Weights of a small image deblurring model.
Training: adamw at rate 0.0017, 21100 steps, batches of 192.
Data: trained on photos with spoken descriptions (Open Images, Localized Narratives), 203450 training examples.
Rows from block 4 of a small image deblurring model, named by matrix and row number. Each number is 200 + 20 x the weight over its row's rms, rounded and kept within 0 to 999. All counts start at 0. After the name is the row's rms in percent of the matrix's.
After each channel's rows are labels from the 100 images, of 14976, where the channel reaches its highest value: "colour at peak" is the nearest of a few named colours to the mean colour under the peak. Only what is clearly more common there than usual is listed. The data: photos with spoken descriptions (Open Images, Localized Narratives). In brackets: how many of the 100.
# conv: 3x3 conv (model.mid.0.conv.weight, 192x192x3x3, each kernel summed), inputs 96-191

conv.182,084,225,175,220,223,216,199,219,238,225,212,198,198,159,216,204,217,189,189,178,215,202,207,163,231,210,172,197,174,186,189,203,187,233,187,212,181,194,215,182,199,245,205,204,183,208,161,206,228,195,202,210,187,170,191,234,182,207,233,217,202,169,194,208,190,235,179,208,195,194,232,210,180,183,216,175,208,172,204,215,198,204,215,172,226,194,190,236,216,241,207,175,226,146,167,216,217
colour at peak: grey (62)

conv.109,145,190,239,191,202,212,201,207,170,216,187,199,194,166,222,198,212,247,182,213,232,212,166,181,222,192,205,211,187,196,195,196,187,228,199,219,166,215,192,216,244,195,225,242,204,200,231,232,170,188,191,160,204,205,171,202,213,181,217,184,212,216,175,178,213,186,186,183,190,185,190,222,227,161,165,213,179,199,194,189,187,198,198,187,181,242,209,213,170,215,186,217,206,174,193,210,197
colour at peak: grey (67)

conv.13,030,193,202,214,188,210,180,200,145,211,210,218,202,228,228,219,166,197,215,191,188,264,199,209,211,189,199,189,215,188,181,153,180,192,218,178,204,208,186,180,178,136,197,198,196,185,179,188,186,200,186,133,204,182,199,203,227,172,230,197,203,216,169,179,182,228,201,224,207,185,166,190,182,217,190,229,197,184,203,208,203,200,223,223,210,217,227,192,232,178,230,221,204,230,206,176,214
colour at peak: cyan (57); white (27)

conv.77,110,149,229,204,238,181,205,229,188,190,226,222,198,203,231,217,236,252,187,226,245,190,183,207,197,198,221,209,213,176,186,205,181,183,210,231,201,226,175,187,209,201,192,206,216,198,195,217,229,201,206,192,190,175,197,204,213,200,206,203,205,196,206,169,213,221,160,198,228,209,204,205,185,231,204,199,193,226,167,192,195,211,201,215,199,239,214,191,225,207,218,176,222,229,167,169,184
colour at peak: grey (68)

conv.172,103,228,198,219,188,220,254,211,200,197,212,194,212,176,179,169,192,174,194,190,208,178,202,201,183,188,207,197,196,200,207,205,198,199,201,208,188,183,219,194,197,207,186,222,228,202,160,144,156,210,208,204,207,217,224,209,172,191,178,198,194,195,192,213,205,238,192,163,187,216,201,193,180,227,216,200,212,209,202,171,184,191,180,195,223,205,179,194,178,174,197,166,205,183,205,199,213
colour at peak: grey (66)

conv.166,087,227,160,237,175,189,238,180,242,226,228,195,207,192,176,193,207,196,200,165,201,185,201,216,218,188,209,176,191,204,164,214,170,207,187,169,198,214,208,194,191,255,252,175,212,199,185,213,218,210,199,224,179,233,197,190,162,234,224,196,204,201,170,181,184,211,235,207,196,227,234,186,191,204,188,215,206,180,221,231,195,185,212,201,215,183,173,216,175,187,180,181,229,188,197,225,197
colour at peak: grey (68)

conv.11,092,187,230,186,206,203,192,182,197,190,208,213,167,226,203,212,192,227,229,192,187,206,164,174,180,182,197,213,240,216,208,206,210,205,199,211,197,179,198,172,187,209,203,210,185,191,151,214,198,150,167,212,246,179,230,189,204,209,218,202,206,176,191,176,216,244,219,193,202,221,191,202,193,238,193,223,200,197,198,209,224,206,222,147,210,189,202,208,178,180,209,183,198,198,157,180,207
colour at peak: grey (64)

conv.26,046,205,180,212,185,206,178,205,146,193,205,190,198,228,235,219,187,185,199,180,191,243,208,216,204,181,212,182,221,210,180,164,201,211,220,162,209,192,169,183,172,150,187,194,214,186,166,181,186,194,199,149,223,188,201,214,211,168,224,198,196,196,162,191,189,223,222,200,198,182,149,190,184,225,203,225,213,170,176,218,206,182,216,209,213,214,226,210,218,185,193,202,194,234,208,183,231
colour at peak: cyan (56); white (28)

conv.125,083,199,175,199,186,208,181,187,156,192,194,182,197,222,235,224,182,180,198,201,183,242,193,226,206,176,201,182,216,219,182,163,219,195,223,160,211,180,167,179,200,158,202,181,227,187,166,180,192,181,196,156,219,179,197,223,220,177,226,198,189,185,161,203,188,230,218,196,192,174,164,208,190,223,191,223,216,178,188,225,208,188,223,209,221,206,234,201,230,180,186,201,196,233,199,180,232
colour at peak: cyan (57); white (27)

conv.24,035,194,186,209,185,220,177,199,142,200,205,202,196,225,236,217,164,192,207,185,175,265,206,220,210,180,205,182,217,197,189,156,199,190,212,163,204,195,181,183,175,142,185,197,219,185,175,176,188,190,196,136,202,179,198,217,223,182,223,199,199,211,167,192,180,230,212,219,211,174,161,184,184,220,196,222,213,177,200,220,204,197,224,213,217,213,226,197,233,186,206,220,195,231,200,190,226
colour at peak: cyan (57); white (27)

conv.100,083,188,184,195,188,188,221,172,204,203,214,195,169,159,175,206,200,220,197,132,218,209,177,218,190,195,210,207,208,199,198,198,175,212,194,196,183,201,200,178,197,246,215,216,193,205,185,184,214,195,206,224,248,244,213,207,176,231,193,207,208,185,176,190,225,236,222,172,211,221,257,182,192,224,183,206,195,205,201,196,208,194,198,151,191,200,181,209,202,207,175,175,221,219,149,185,210
colour at peak: grey (64)

conv.39,032,190,198,214,191,210,169,194,141,209,210,211,198,229,230,220,171,194,208,185,182,268,198,212,211,190,203,193,210,192,178,153,191,196,219,162,200,203,180,184,174,139,195,191,205,185,173,181,185,195,185,128,205,177,197,207,221,170,224,195,193,212,168,182,185,231,204,219,214,182,166,185,183,211,191,221,204,177,197,212,201,191,224,218,210,214,232,188,224,176,217,215,199,233,211,174,217
colour at peak: cyan (57); white (27)

conv.9,096,219,187,217,198,201,202,196,191,199,181,190,194,208,180,193,190,188,221,213,187,220,180,233,208,179,191,199,189,206,206,177,209,206,232,213,201,212,201,227,217,190,203,186,208,185,228,164,185,186,223,200,231,200,205,196,191,190,174,215,194,190,188,196,221,175,221,192,224,189,202,228,221,182,187,206,206,213,235,211,183,181,198,178,190,236,202,207,210,223,173,201,176,227,164,221,182
colour at peak: grey (63)

conv.173,077,196,176,199,184,209,179,186,154,192,196,187,196,221,234,223,180,176,196,203,182,250,192,226,206,182,199,182,217,215,184,163,221,194,221,156,211,181,167,178,198,151,201,180,223,181,166,180,197,179,194,153,216,184,192,220,221,178,225,198,189,184,165,204,188,232,216,199,196,177,163,207,194,224,194,222,214,178,189,222,208,184,220,210,217,212,237,199,232,180,188,202,194,235,199,180,229
colour at peak: cyan (57); white (27)

conv.54,116,192,217,141,177,191,204,167,180,223,195,218,199,173,210,170,212,220,187,213,224,194,200,160,206,179,219,197,235,197,192,215,187,217,191,273,188,199,183,203,214,172,205,223,202,187,205,195,185,194,167,185,211,196,175,197,227,215,202,183,236,240,197,196,228,194,194,170,187,202,149,208,222,205,216,185,196,190,193,197,209,217,168,192,217,212,213,188,155,205,200,221,220,189,206,204,172
colour at peak: grey (61)

conv.29,129,198,174,202,211,163,212,167,216,221,205,213,173,205,193,203,257,188,225,186,212,207,195,228,215,223,214,186,188,200,186,186,176,181,213,178,162,200,172,216,214,202,201,163,249,199,227,192,191,174,186,191,221,216,176,178,195,187,201,225,212,186,197,195,227,188,187,212,191,194,199,189,193,174,170,197,205,222,196,205,163,175,195,179,188,236,197,215,166,211,154,196,226,222,176,187,217
colour at peak: grey (70)

conv.67,105,196,184,193,209,215,214,226,185,183,211,202,175,200,196,191,217,259,183,211,246,195,170,178,187,191,172,231,195,180,225,205,196,211,189,226,179,196,188,172,193,163,151,203,175,186,208,219,182,174,196,199,212,202,208,203,234,163,180,220,226,200,204,194,202,198,210,200,197,176,163,216,202,195,229,191,175,186,207,189,187,221,195,157,202,232,191,211,206,225,217,211,184,196,142,178,182
colour at peak: grey (65)

conv.2,049,201,177,205,181,205,181,194,148,191,202,195,199,221,241,225,176,178,197,193,182,252,200,219,208,183,200,181,212,213,181,160,215,192,216,153,217,183,172,175,185,143,195,183,220,187,163,178,196,180,193,144,216,187,191,218,220,174,228,195,197,188,164,205,184,229,214,204,197,180,157,195,192,226,198,222,208,184,190,219,204,182,221,219,213,209,235,201,233,179,199,210,193,236,206,182,230
colour at peak: cyan (57); white (27)

conv.186,032,184,199,222,187,210,178,205,142,202,210,220,201,217,227,217,166,197,213,185,169,264,203,206,214,190,215,195,213,190,199,154,178,190,204,174,201,208,198,187,170,142,175,208,208,194,180,183,192,193,190,127,199,185,208,206,213,174,221,200,205,217,170,181,184,224,203,230,219,182,164,174,184,218,204,220,199,175,204,212,200,203,220,210,213,220,219,188,229,195,222,216,196,224,205,188,224
colour at peak: cyan (57); white (27)

conv.119,130,249,142,202,194,188,188,190,201,214,211,191,193,247,194,220,195,178,238,159,204,211,253,197,189,225,176,221,186,194,205,166,200,196,220,182,220,187,186,198,156,200,205,188,226,183,221,189,221,200,212,172,234,207,187,193,207,194,223,237,200,188,207,225,205,158,204,225,193,190,184,171,207,172,236,189,193,186,229,206,162,192,216,231,199,226,210,193,188,248,195,199,195,187,237,203,222
colour at peak: grey (66)

conv.51,079,185,188,230,201,211,177,200,226,228,183,222,189,182,216,186,221,186,184,193,202,189,197,177,234,175,224,200,171,230,190,197,208,211,209,163,177,202,196,169,220,183,219,237,214,221,163,218,221,207,187,204,158,193,178,223,162,214,215,174,209,170,158,224,216,243,223,169,219,208,176,219,219,181,197,189,180,185,193,209,184,214,205,193,190,223,209,209,213,217,184,169,212,191,168,207,203
colour at peak: grey (61)

conv.177,094,193,180,201,187,206,180,186,159,188,190,181,196,223,236,224,183,181,196,205,181,245,188,229,208,182,202,185,215,222,178,164,222,197,223,158,209,181,166,177,206,158,202,178,223,185,166,181,194,180,193,155,222,178,196,223,217,181,226,200,187,184,163,202,186,228,213,194,193,175,168,204,194,224,188,224,218,177,187,233,206,191,223,206,219,205,236,199,230,181,186,201,195,228,194,186,232
colour at peak: cyan (56); white (28)

conv.155,093,223,183,202,209,189,186,182,205,185,215,200,202,228,232,196,189,192,199,186,209,209,225,203,240,198,192,202,206,215,172,184,192,208,195,192,203,198,198,190,214,189,215,211,199,197,206,239,218,197,178,186,213,213,195,208,204,216,218,205,189,194,169,194,185,208,217,204,188,186,199,221,186,186,203,193,185,161,231,223,193,211,216,195,232,270,219,205,224,209,195,203,212,177,168,226,229
colour at peak: grey (60)

conv.38,095,214,196,181,181,191,189,201,150,196,204,226,216,235,210,182,186,190,181,204,221,202,212,221,199,205,217,184,227,222,211,189,189,229,194,232,207,171,201,208,192,167,158,194,242,175,182,147,216,196,225,186,200,183,193,188,219,201,226,199,207,216,187,164,205,208,195,200,204,240,180,172,171,225,215,207,194,207,197,242,191,203,176,228,200,219,198,197,188,207,214,188,195,198,187,238,224
colour at peak: grey (61)

conv.48,087,192,180,198,186,207,180,184,156,192,195,184,197,224,234,222,183,178,197,201,181,249,192,229,206,182,198,182,217,219,182,162,221,193,224,156,209,179,167,179,201,157,201,182,225,183,167,180,196,180,192,155,219,181,196,219,219,181,224,200,188,186,163,202,187,230,217,198,197,175,168,206,194,225,190,223,217,178,189,228,208,187,221,207,219,209,236,198,232,181,191,199,195,232,197,181,232
colour at peak: cyan (57); white (27)

conv.171,108,192,180,222,214,205,237,209,167,176,219,223,210,163,198,194,153,238,192,189,218,208,205,195,186,194,231,185,220,205,225,214,170,250,175,244,183,193,190,185,189,183,179,236,170,174,181,230,196,208,189,219,213,227,234,197,208,206,203,198,203,189,188,167,219,210,244,195,234,197,190,204,193,243,216,207,202,189,194,198,183,198,200,221,186,226,188,215,203,210,172,185,198,203,227,221,190
colour at peak: grey (63)

conv.98,061,200,175,199,184,211,175,193,144,187,201,188,197,226,238,224,179,178,195,196,185,250,198,218,206,184,200,187,214,217,176,155,218,195,218,154,212,184,172,174,191,145,203,182,218,186,164,184,195,177,199,146,218,184,194,219,222,177,229,197,190,188,167,206,185,226,217,199,191,177,166,193,190,221,198,222,214,179,187,224,204,181,225,212,214,208,232,197,226,182,195,204,192,235,207,182,226
colour at peak: cyan (56); white (27)

conv.89,095,191,181,199,185,205,181,185,159,194,197,182,197,222,238,223,183,176,197,204,180,248,193,232,210,181,200,184,216,224,178,163,222,195,223,156,210,180,168,179,204,159,202,181,224,184,166,183,196,182,193,156,218,179,197,222,215,182,225,199,186,187,165,203,188,228,215,197,196,174,169,202,197,225,187,223,218,178,189,235,210,189,223,206,219,209,235,197,232,181,191,202,195,233,195,183,231
colour at peak: cyan (56); white (28)

conv.149,157,185,201,171,176,204,187,198,188,230,206,243,186,184,188,215,199,194,214,174,195,197,212,208,216,186,207,209,223,250,194,180,216,190,194,208,199,183,210,215,193,205,152,236,243,192,215,199,198,218,202,210,210,236,194,180,175,162,202,184,198,211,204,221,242,205,209,208,237,196,194,197,223,201,213,226,188,209,187,199,212,255,205,192,167,196,194,187,201,182,187,174,160,222,207,188,173
colour at peak: grey (61)

conv.17,084,212,166,197,224,196,207,185,237,228,201,213,198,174,191,212,208,200,184,207,219,205,215,206,225,174,179,176,213,209,137,197,201,195,210,193,201,212,210,208,199,238,226,210,204,180,182,236,188,211,169,218,201,204,192,225,172,226,218,236,177,191,199,200,215,206,229,181,210,185,216,209,207,188,185,209,221,160,208,204,219,221,208,219,216,224,183,212,192,192,184,169,189,164,181,180,220
colour at peak: grey (60)

conv.71,102,171,212,189,233,203,214,220,196,223,214,213,183,202,199,197,213,224,230,205,200,181,167,215,187,219,188,228,201,187,224,200,196,219,192,196,198,198,191,227,224,198,199,216,212,223,196,193,168,181,177,203,210,153,237,207,205,167,177,206,221,174,227,200,241,233,211,225,193,205,204,209,213,201,171,203,201,206,180,172,174,188,180,191,212,269,183,198,229,216,218,179,201,229,200,170,185
colour at peak: grey (72)

conv.96,079,194,177,200,186,209,180,185,151,192,195,186,196,222,235,223,181,178,198,201,181,250,193,225,206,184,197,184,216,217,183,164,221,195,222,156,211,181,168,178,198,151,198,180,222,181,168,180,196,181,193,154,218,182,191,219,220,179,226,199,188,184,164,204,188,230,214,196,197,175,163,208,197,225,191,222,214,179,186,223,209,188,221,208,215,212,238,201,231,179,189,202,193,233,197,179,232
colour at peak: cyan (57); white (27)

conv.95,046,194,180,215,185,210,173,198,141,191,200,196,199,225,243,224,170,183,199,191,180,253,197,219,209,187,203,191,214,214,185,164,211,193,217,154,208,193,168,178,186,142,182,185,219,184,171,184,196,183,198,138,216,184,192,214,222,168,230,196,195,193,157,198,192,227,216,200,199,178,152,195,191,222,196,216,204,176,190,220,203,181,226,213,203,212,232,204,228,187,202,211,195,237,207,186,226
colour at peak: cyan (57); white (27)

conv.57,103,190,180,203,185,205,183,185,162,192,195,185,197,223,240,224,181,176,199,206,180,246,192,229,208,179,202,185,216,225,175,159,223,197,224,162,211,177,171,180,207,159,201,180,221,185,164,180,197,187,197,157,217,178,199,227,210,182,228,201,185,188,162,201,188,226,214,193,198,172,168,203,195,224,192,223,219,175,187,236,208,194,224,207,218,203,231,199,232,179,192,204,191,233,193,184,233
colour at peak: cyan (54); white (31)

conv.131,078,196,177,199,185,209,179,186,152,191,195,186,197,223,235,225,180,177,195,201,182,249,191,226,207,183,200,184,216,218,180,161,218,191,221,158,211,180,169,178,198,152,202,183,223,183,164,181,194,179,194,152,220,183,195,219,221,178,227,197,191,185,163,202,188,229,217,198,195,176,163,206,195,225,190,224,215,177,189,225,208,187,222,207,216,210,236,198,232,181,188,201,197,232,199,180,229
colour at peak: cyan (57); white (27)

conv.75,083,229,180,243,219,205,182,224,187,209,216,198,200,227,187,215,132,192,203,193,199,206,228,188,165,185,204,188,200,218,227,175,213,232,183,193,205,190,205,190,192,190,184,209,203,191,215,243,187,221,221,218,184,209,219,201,201,176,207,203,219,220,213,184,195,171,219,227,209,192,209,179,197,180,244,171,198,164,220,243,197,184,229,202,187,219,196,213,211,203,219,230,182,196,204,216,205
colour at peak: grey (61)

conv.183,078,196,255,193,190,176,220,228,220,165,204,189,201,215,236,199,219,231,175,209,245,210,202,221,207,180,180,204,222,207,219,185,201,204,176,190,193,193,200,218,212,238,223,209,206,194,230,236,199,183,200,221,207,195,200,205,214,229,188,207,207,219,187,186,203,217,173,210,175,190,256,205,185,205,196,197,204,194,211,205,222,183,207,206,239,239,206,192,225,207,221,208,199,212,182,227,253
colour at peak: grey (64)

conv.144,074,181,194,205,188,195,176,216,200,200,217,202,187,190,234,154,216,198,201,203,188,171,197,191,236,193,214,163,178,237,224,209,192,224,197,152,210,150,193,185,184,174,176,213,191,212,202,159,231,197,201,198,209,173,206,211,191,205,239,170,209,186,206,215,217,204,234,229,204,245,192,194,202,213,225,186,195,230,200,251,184,199,159,187,225,213,201,217,213,218,199,188,190,192,208,254,208
colour at peak: grey (62)

conv.83,112,174,253,209,174,220,201,200,194,209,211,196,201,202,170,207,208,212,186,187,212,194,176,178,206,207,200,195,181,240,224,201,217,213,179,171,198,170,218,221,217,201,223,247,209,208,185,209,211,216,195,223,161,235,186,174,185,161,172,158,208,182,212,219,225,196,215,197,227,203,205,191,217,196,206,225,199,221,182,202,199,196,204,197,207,205,182,214,209,172,201,196,190,224,152,201,209
colour at peak: grey (65)

conv.53,083,197,211,193,230,207,187,244,207,222,188,247,169,232,213,187,209,200,219,213,228,193,201,195,185,222,173,220,181,194,190,200,230,176,206,202,215,183,194,197,178,185,168,230,209,223,211,179,204,192,201,202,206,182,168,188,208,180,190,210,191,221,226,196,212,183,181,186,196,203,176,217,200,169,207,211,185,211,211,207,182,224,179,167,189,194,208,195,196,186,224,177,178,180,169,208,194
colour at peak: grey (60)

conv.102,084,195,178,199,185,207,178,186,154,195,197,185,197,221,236,224,181,178,196,203,181,248,192,228,206,183,199,184,217,220,181,162,223,194,223,157,211,180,168,179,200,154,202,181,224,183,167,182,197,181,194,157,220,180,194,220,220,179,225,199,188,186,164,203,188,230,216,196,194,176,166,205,196,225,190,224,215,178,188,229,208,186,222,208,217,208,236,202,232,179,188,203,194,233,195,181,232
colour at peak: cyan (57); white (27)

conv.74,095,159,216,186,200,194,195,201,151,170,206,219,198,202,213,178,185,213,207,190,191,184,186,198,191,204,251,204,193,214,228,214,196,226,194,204,193,166,192,180,193,178,157,208,188,209,177,156,224,184,216,189,201,183,201,197,230,172,205,178,220,210,191,191,193,206,196,183,205,228,156,188,177,219,207,202,190,249,165,214,194,222,173,205,176,207,205,207,194,202,201,204,201,228,226,213,170
colour at peak: grey (62)

conv.18,093,193,179,198,185,206,181,186,159,192,197,182,197,222,236,224,183,177,197,204,181,247,192,229,208,180,199,183,217,223,181,164,225,197,224,157,212,179,169,179,204,158,202,179,225,185,167,181,196,181,193,160,218,179,196,221,218,180,223,200,188,184,164,203,185,230,216,193,194,175,169,205,196,225,190,222,218,177,187,231,208,189,223,205,219,207,236,201,231,180,187,202,193,232,196,184,232
colour at peak: cyan (56); white (29)