Weights of a small image deblurring model.
Model: 40-pixel images, activation relu.
Training: adamw at rate 0.0017, batches of 192.
Data: trained on photos with spoken descriptions (Open Images, Localized Narratives), 203450 training examples, 19.9 epochs.
Rows from block 4 of a small image deblurring model, named by matrix and row number. Each number is 128 + 24 x the weight over its row's rms, rounded and kept within 0 to 255. All counts start at 0. Numbers have three digits each.
After each channel's rows are labels from the 100 images, of 14976, where the channel reaches its highest value: "patch colour" is the nearest of a few named colours to the mean colour under the peak. Only what is clearly more common there than usual is listed. The data: photos with spoken descriptions (Open Images, Localized Narratives). In brackets: how many of the 100.
# conv: 3x3 conv (model.mid.0.conv.weight, 192x192x3x3, each kernel summed), inputs 96-191

conv.82:115129145109143101124059145141145121163160148080117145114109209125144136111139110142116100074108125151091128132108103098054124120124111097108110126112056125103130136157094158119125146092109109168131154144111084114107146113156135108125138133123154154143143160119165094156156131166131107147
patch colour: cyan (57); white (27)

conv.187:117119125133099106120145116123156129094146137117132137106165152126170136124145161096118141123137169172076136137115137140154143106113151133124175111180124104107120170103140153105086125142116141103162103134101158116108077091073149134118110140147135133079163151111137148115124101132109125120
patch colour: grey (66)

conv.175:116142157134136108150061115153151115163164136084131121102126192134139132127137126155140088074118127131083132126119117104059099151129106109126105122108050142118142133157087159128128158087080115147126141150111099103099114127165126098133144118125147130124163136124139110157153117164160109150
patch colour: cyan (57); white (26)

conv.45:108125162129116147129138116144127141175171108151138115113146111126116133132087102123176129129123147109088143059119136122131128127127114116107173129112182097138135144108113147117117104136106124113175157151162137129153120152121148136122180133139095144165123121121140110105097103130132194179
patch colour: white (57)

conv.104:119103126109137104110077118121109125158173157108103123133106182119163137105127108147157101084155122155076143103089104133074130106156108087105122105120076151103123153146104157128111110084130113163146122122097089132124159115155149097115167137117155137150137170129165105114130122168124107166
patch colour: cyan (56); white (28)

conv.163:140131111124129143121146097135113123123067174112166121148127125140143078125101149152090115108127080114130114171126137117166162129111115136214083147134141133162162110118138080145114132161158134123108150106088154137138129102138158120124081125130179151114153129123144117141151131147117064114
patch colour: grey (62)

conv.14:113211114135110143122165121122091128133126145179116121170139130126110122140110140158150138116144143146128076155154213141182108133136111148136135154128151120111135107143134145137158131136119102147090139149116180117133127158136148177140135144133138130160085121107126107126097141119134127172
patch colour: black (44); white (40)

conv.56:121103134110136106115069120119119122155169153101099128121101199126148134115126104137134111085143122150071141112087100110063123103149108086103123104119062145114117147150095162119122111089135116171141134130100078135116158121150134105114145134109151143144149176120168103124135127165139102165
patch colour: cyan (57); white (27)

conv.134:117106142109147093130062126140137125160172146086112135110096206135149139103133116150130107073125117148080132125101102100051109122142109094106116120119047136104121144153102157123122144092116110164140150137096081113115154126149141099123142135117160140136147168127162108139150121167135105152
patch colour: cyan (57); white (27)

conv.91:178133141118141136130122145145112183142136115145104110124153112193106100110136105150141136144143091134158116078126102113125118152146110109112072162112134075129159134147127103126151152135147125152107124098137114117146162154114145132143135139102119206172141133113125135127143115117164151131
patch colour: white (26)

conv.70:110167124141083156153147125133160126100117117128144142098144125148081102151152140116098133137104138097150102144147148112151137151101145162124144148135146115147130114116138102123148168139102136082080144148155161107107090162110099131117126084120113139109155102106113146164151139112179142121
patch colour: white (73)

conv.159:096179140141095150161153145137166131103102110133148148101142120140086117150156141109108133142099138105155093157159154113151121161095147161142136152129142099151132100116140107119151164148088138090109124164156155113119090149111100145123112093147107143098145097113105145159130135104158149105
patch colour: white (80)

conv.66:111137142119137101124060139142152130155164152085119140117106204126148143118136120145113102071115135147094132140114110094051125131134109100110112125110042127107131133145096163123124154089107109169123154145111087109109147116153126108126137132119155151148143155126163100165153126160135097144
patch colour: cyan (57); white (27)

conv.140:113122148106149098129059134146141130161171152081120138106097200140150137107138115148130110067119117141084124128112102097060103133142113102110114122120041134101132145153104164128122156082109105158141150144100084107113148128151140099138154130122155146138145157129162122140147128169129111156
patch colour: cyan (57); white (27)

conv.122:072110121133109142127127146137130098162151126168142150115089124150101104153092138093114101129115080126080107114130092076104114134103137129150165120088133147153134138110144113130108148133133084111125135145124110105146106130104150109102139142182115125132096106173116112118153141152186136144
patch colour: white (59); black (33)

conv.21:126102131111138103114070118126114125154172156100100122129108188119157135107129107147146105083151120152077142105087099124068127103154108088106120102122071150107119152152102159124117108085132114168145126120102081137121158118151142100117152140112153139146143175126166101118133124172124100162
patch colour: cyan (57); white (27)

conv.76:110162151129113126154099149148178131129129121116148172103133180145115112147146137109090125108075117116137095160140135080091131163101137139134122147121084109135142105129110133112159169126084120131115162162137121093101118139126099128137108113146119149117160130113129128184138141124132134115
patch colour: cyan (57); white (27)

conv.103:101171140140099152159144141135168132106103114135158152099144122143089116154148144108099140141092126097165094156154148103146124161102142155143137149129137102149134100114143104116153163148099140097097134162153152103115098157114099143134108096147106136105145103115107151162132136102148148099
patch colour: white (50); cyan (36)

conv.143:110131140150115134123138153149147111150163094140132135095081129153086144145114135122138107141113163126121080099123112075132132164096155145158156136087139132148127156121130135147096149098131100134156093174131131139123122165121132105109154128150119124151108124146133111125131120126175151189
patch colour: white (80)

conv.32:128099124112143099113065118133111125157172156104102118130113185120154137106126110146151102080151125152079146105089098125066129105153106088104124100122073150105119151154099159127113112087129109161145126120101087128122154120156148101114157138113155142145139171128160102115138116174129106162
patch colour: cyan (57); white (27)

conv.105:102153131131101145152156142140164134104104106135144166090124122146102111159145146103109143140098131113135124149158154106153129155093162152126146156145134120146147105106148111114153155152106136096121118137163164112117091140113103156122104093146106142097157100117116156155120136108173151100
patch colour: white (40); cyan (33)

conv.59:130127131140157124132105127098130124080149137148147111137150175106106145108135127115117116108130125125158097146105113119104085133105114111150117136156096127106112144127117150141125133099149123123094100138078088160158146158138112132136133154169141136124087156120150121104122130144170105111
patch colour: white (55); cyan (39)

conv.161:119103123110135105110081117123106124155171157107099125134105184118162138105129109148156105083158123157076141102088104134079130105158109087106122105119079150102124154148103155127113110085133111164147121121099091133121156117154151099113167137117156134151135168125165105115133121167123108166
patch colour: cyan (56); white (29)

conv.20:096163115162115159160119129177121143101144098205148090132172085152131178112158127141162103157123166137121104150149129145160142125158136108173150157133180100122120158115153136124129159111120101157122073144142154110120155148118120113095158151176096168135091114115148088138106144099173154129
patch colour: white (70)

conv.47:101151128135092155144160130138163140103106106145152161099120113151082118151150152123109138151098120103144107145153151112162119149091144162121133163128143104148142107108139103124159158142100141087106127151158162116116096153115096148124119097131102148102151099119101159167128130104181145108
patch colour: white (63)

conv.135:122098130108140102111074117122110125156171156103101124130106187117160134108125107146147108085152118152077142103087100124070129105155106088104122105120072148108118151152103159126114110084134115165149126124099083137121159121156146102116156137110153142148141174129166104115130121169130104164
patch colour: cyan (57); white (27)

conv.138:108123152109141103130060134146146132152159151077120146107090208136141144110141116145115118077112119135093129127121109091066100133135114103102117120120048119113127141157095157131130148091107111162132162146102087102111149123156133100134143130122156143143147150120162112146158124156132113157
patch colour: cyan (57); white (27)

conv.191:086169115149111130124114135133118114169117137161157147101092122132115094153115147098108136122124111147096104138121105085127145154110150130154162123102121124171123122138147123134108172144148076120115106170118140097155117132141143152097119132148129134132100124129113101106162137153175112135
patch colour: white (59); black (37)

conv.90:120158074147098153129101106112115157126092161124156154125083146153125089116142166137089136119118098107167097141128112135142127155121147151155108154121121123144161107150113110140124168126147130102055135152095133124142134134148127117113098120159145148106132127135138122126185134161177079094
patch colour: white (85)

conv.162:116148105125123129133160138140116117167111145129122129119125127177145084104099110160116121107111144130147135143128175077182155128128100119137134154119163182127152123098103111136113120143097180125136143176138195109145141117149168116126105143098128158152092132098137133144111129125173117136
patch colour: grey (67)

conv.167:165099127097151103120059108136118132154174156098116131130115191109145120097118123141128110064137102154104126133094097112069090115145090091126104131125065139100135141155098155136128119089133116139136154106086096134117146135161127092159122130121161134142159175140164107121148115164141099142
patch colour: cyan (57); white (27)

conv.4:131112137107140082129059125126131132160176159098109140111100196137140132111134121134145086076142125157080150118101093099059127110141104094106120115126059149102117146150084166136113125089115118154149133124113077117112141139145135093125152142116153135122154159121153114139141112193139109150
patch colour: cyan (57); white (27)

conv.156:128159137160136133121166128120152119108087123108133156104136122108091112143120128110173148144152195103111116101148178136160148155095155091123117090098142099135138133105115129126151119136142136140159102141151167120112118117123125154111129129135148146135140108100139127106082130113177108168
patch colour: white (43)

conv.3:085190099134087153114124094108129102111141131129159119114161146135082077128109146146136158090137135107091073092123138117125135188101106121152141110090117112162139127147137137104147140147139123128115128166116140122137097163139154189096132145138128144158126123142129096133132128113140120167
patch colour: black (43); white (30)

conv.117:122101127109138104112072117123110124154170155107101122131105187119159136106126106148150107084154122155076143103088103127072127104156106086104123103120075150107121150152101160125115107086132112166144123121099084136122157119156147101111157138112153137150141174129163103114131120166126106166
patch colour: cyan (57); white (27)

conv.179:084158092150124157104070111123110152120149125112149138123101131123136080131196130146113167114126140127159130126133132157117128143167121108088125150133108125131134121158097100100157150104089136131097104157117109102117150151154141165085100154133090137090108125116107112140144130152171131131
patch colour: white (27)

conv.97:154172127136158115098131110126092145171096137129119175081125115111117092155113161118176185111140137171084119112162165149164173183141173106125144100162115098149149109120164132143138111128148099145128094157146184113148109156149126147146112109126158154131150109101129131129097129100170124190
patch colour: white (57); black (33)

conv.46:118104124110135103110081116123108124155172157106101123135107181118163138105129110147156103083158124156076139104090105135079130103157110088108121106120077152102125155148102156127113109084132112163146121121098090134122157114155150099113167137116156134150134169130166104114132121168120107165
patch colour: cyan (56); white (28)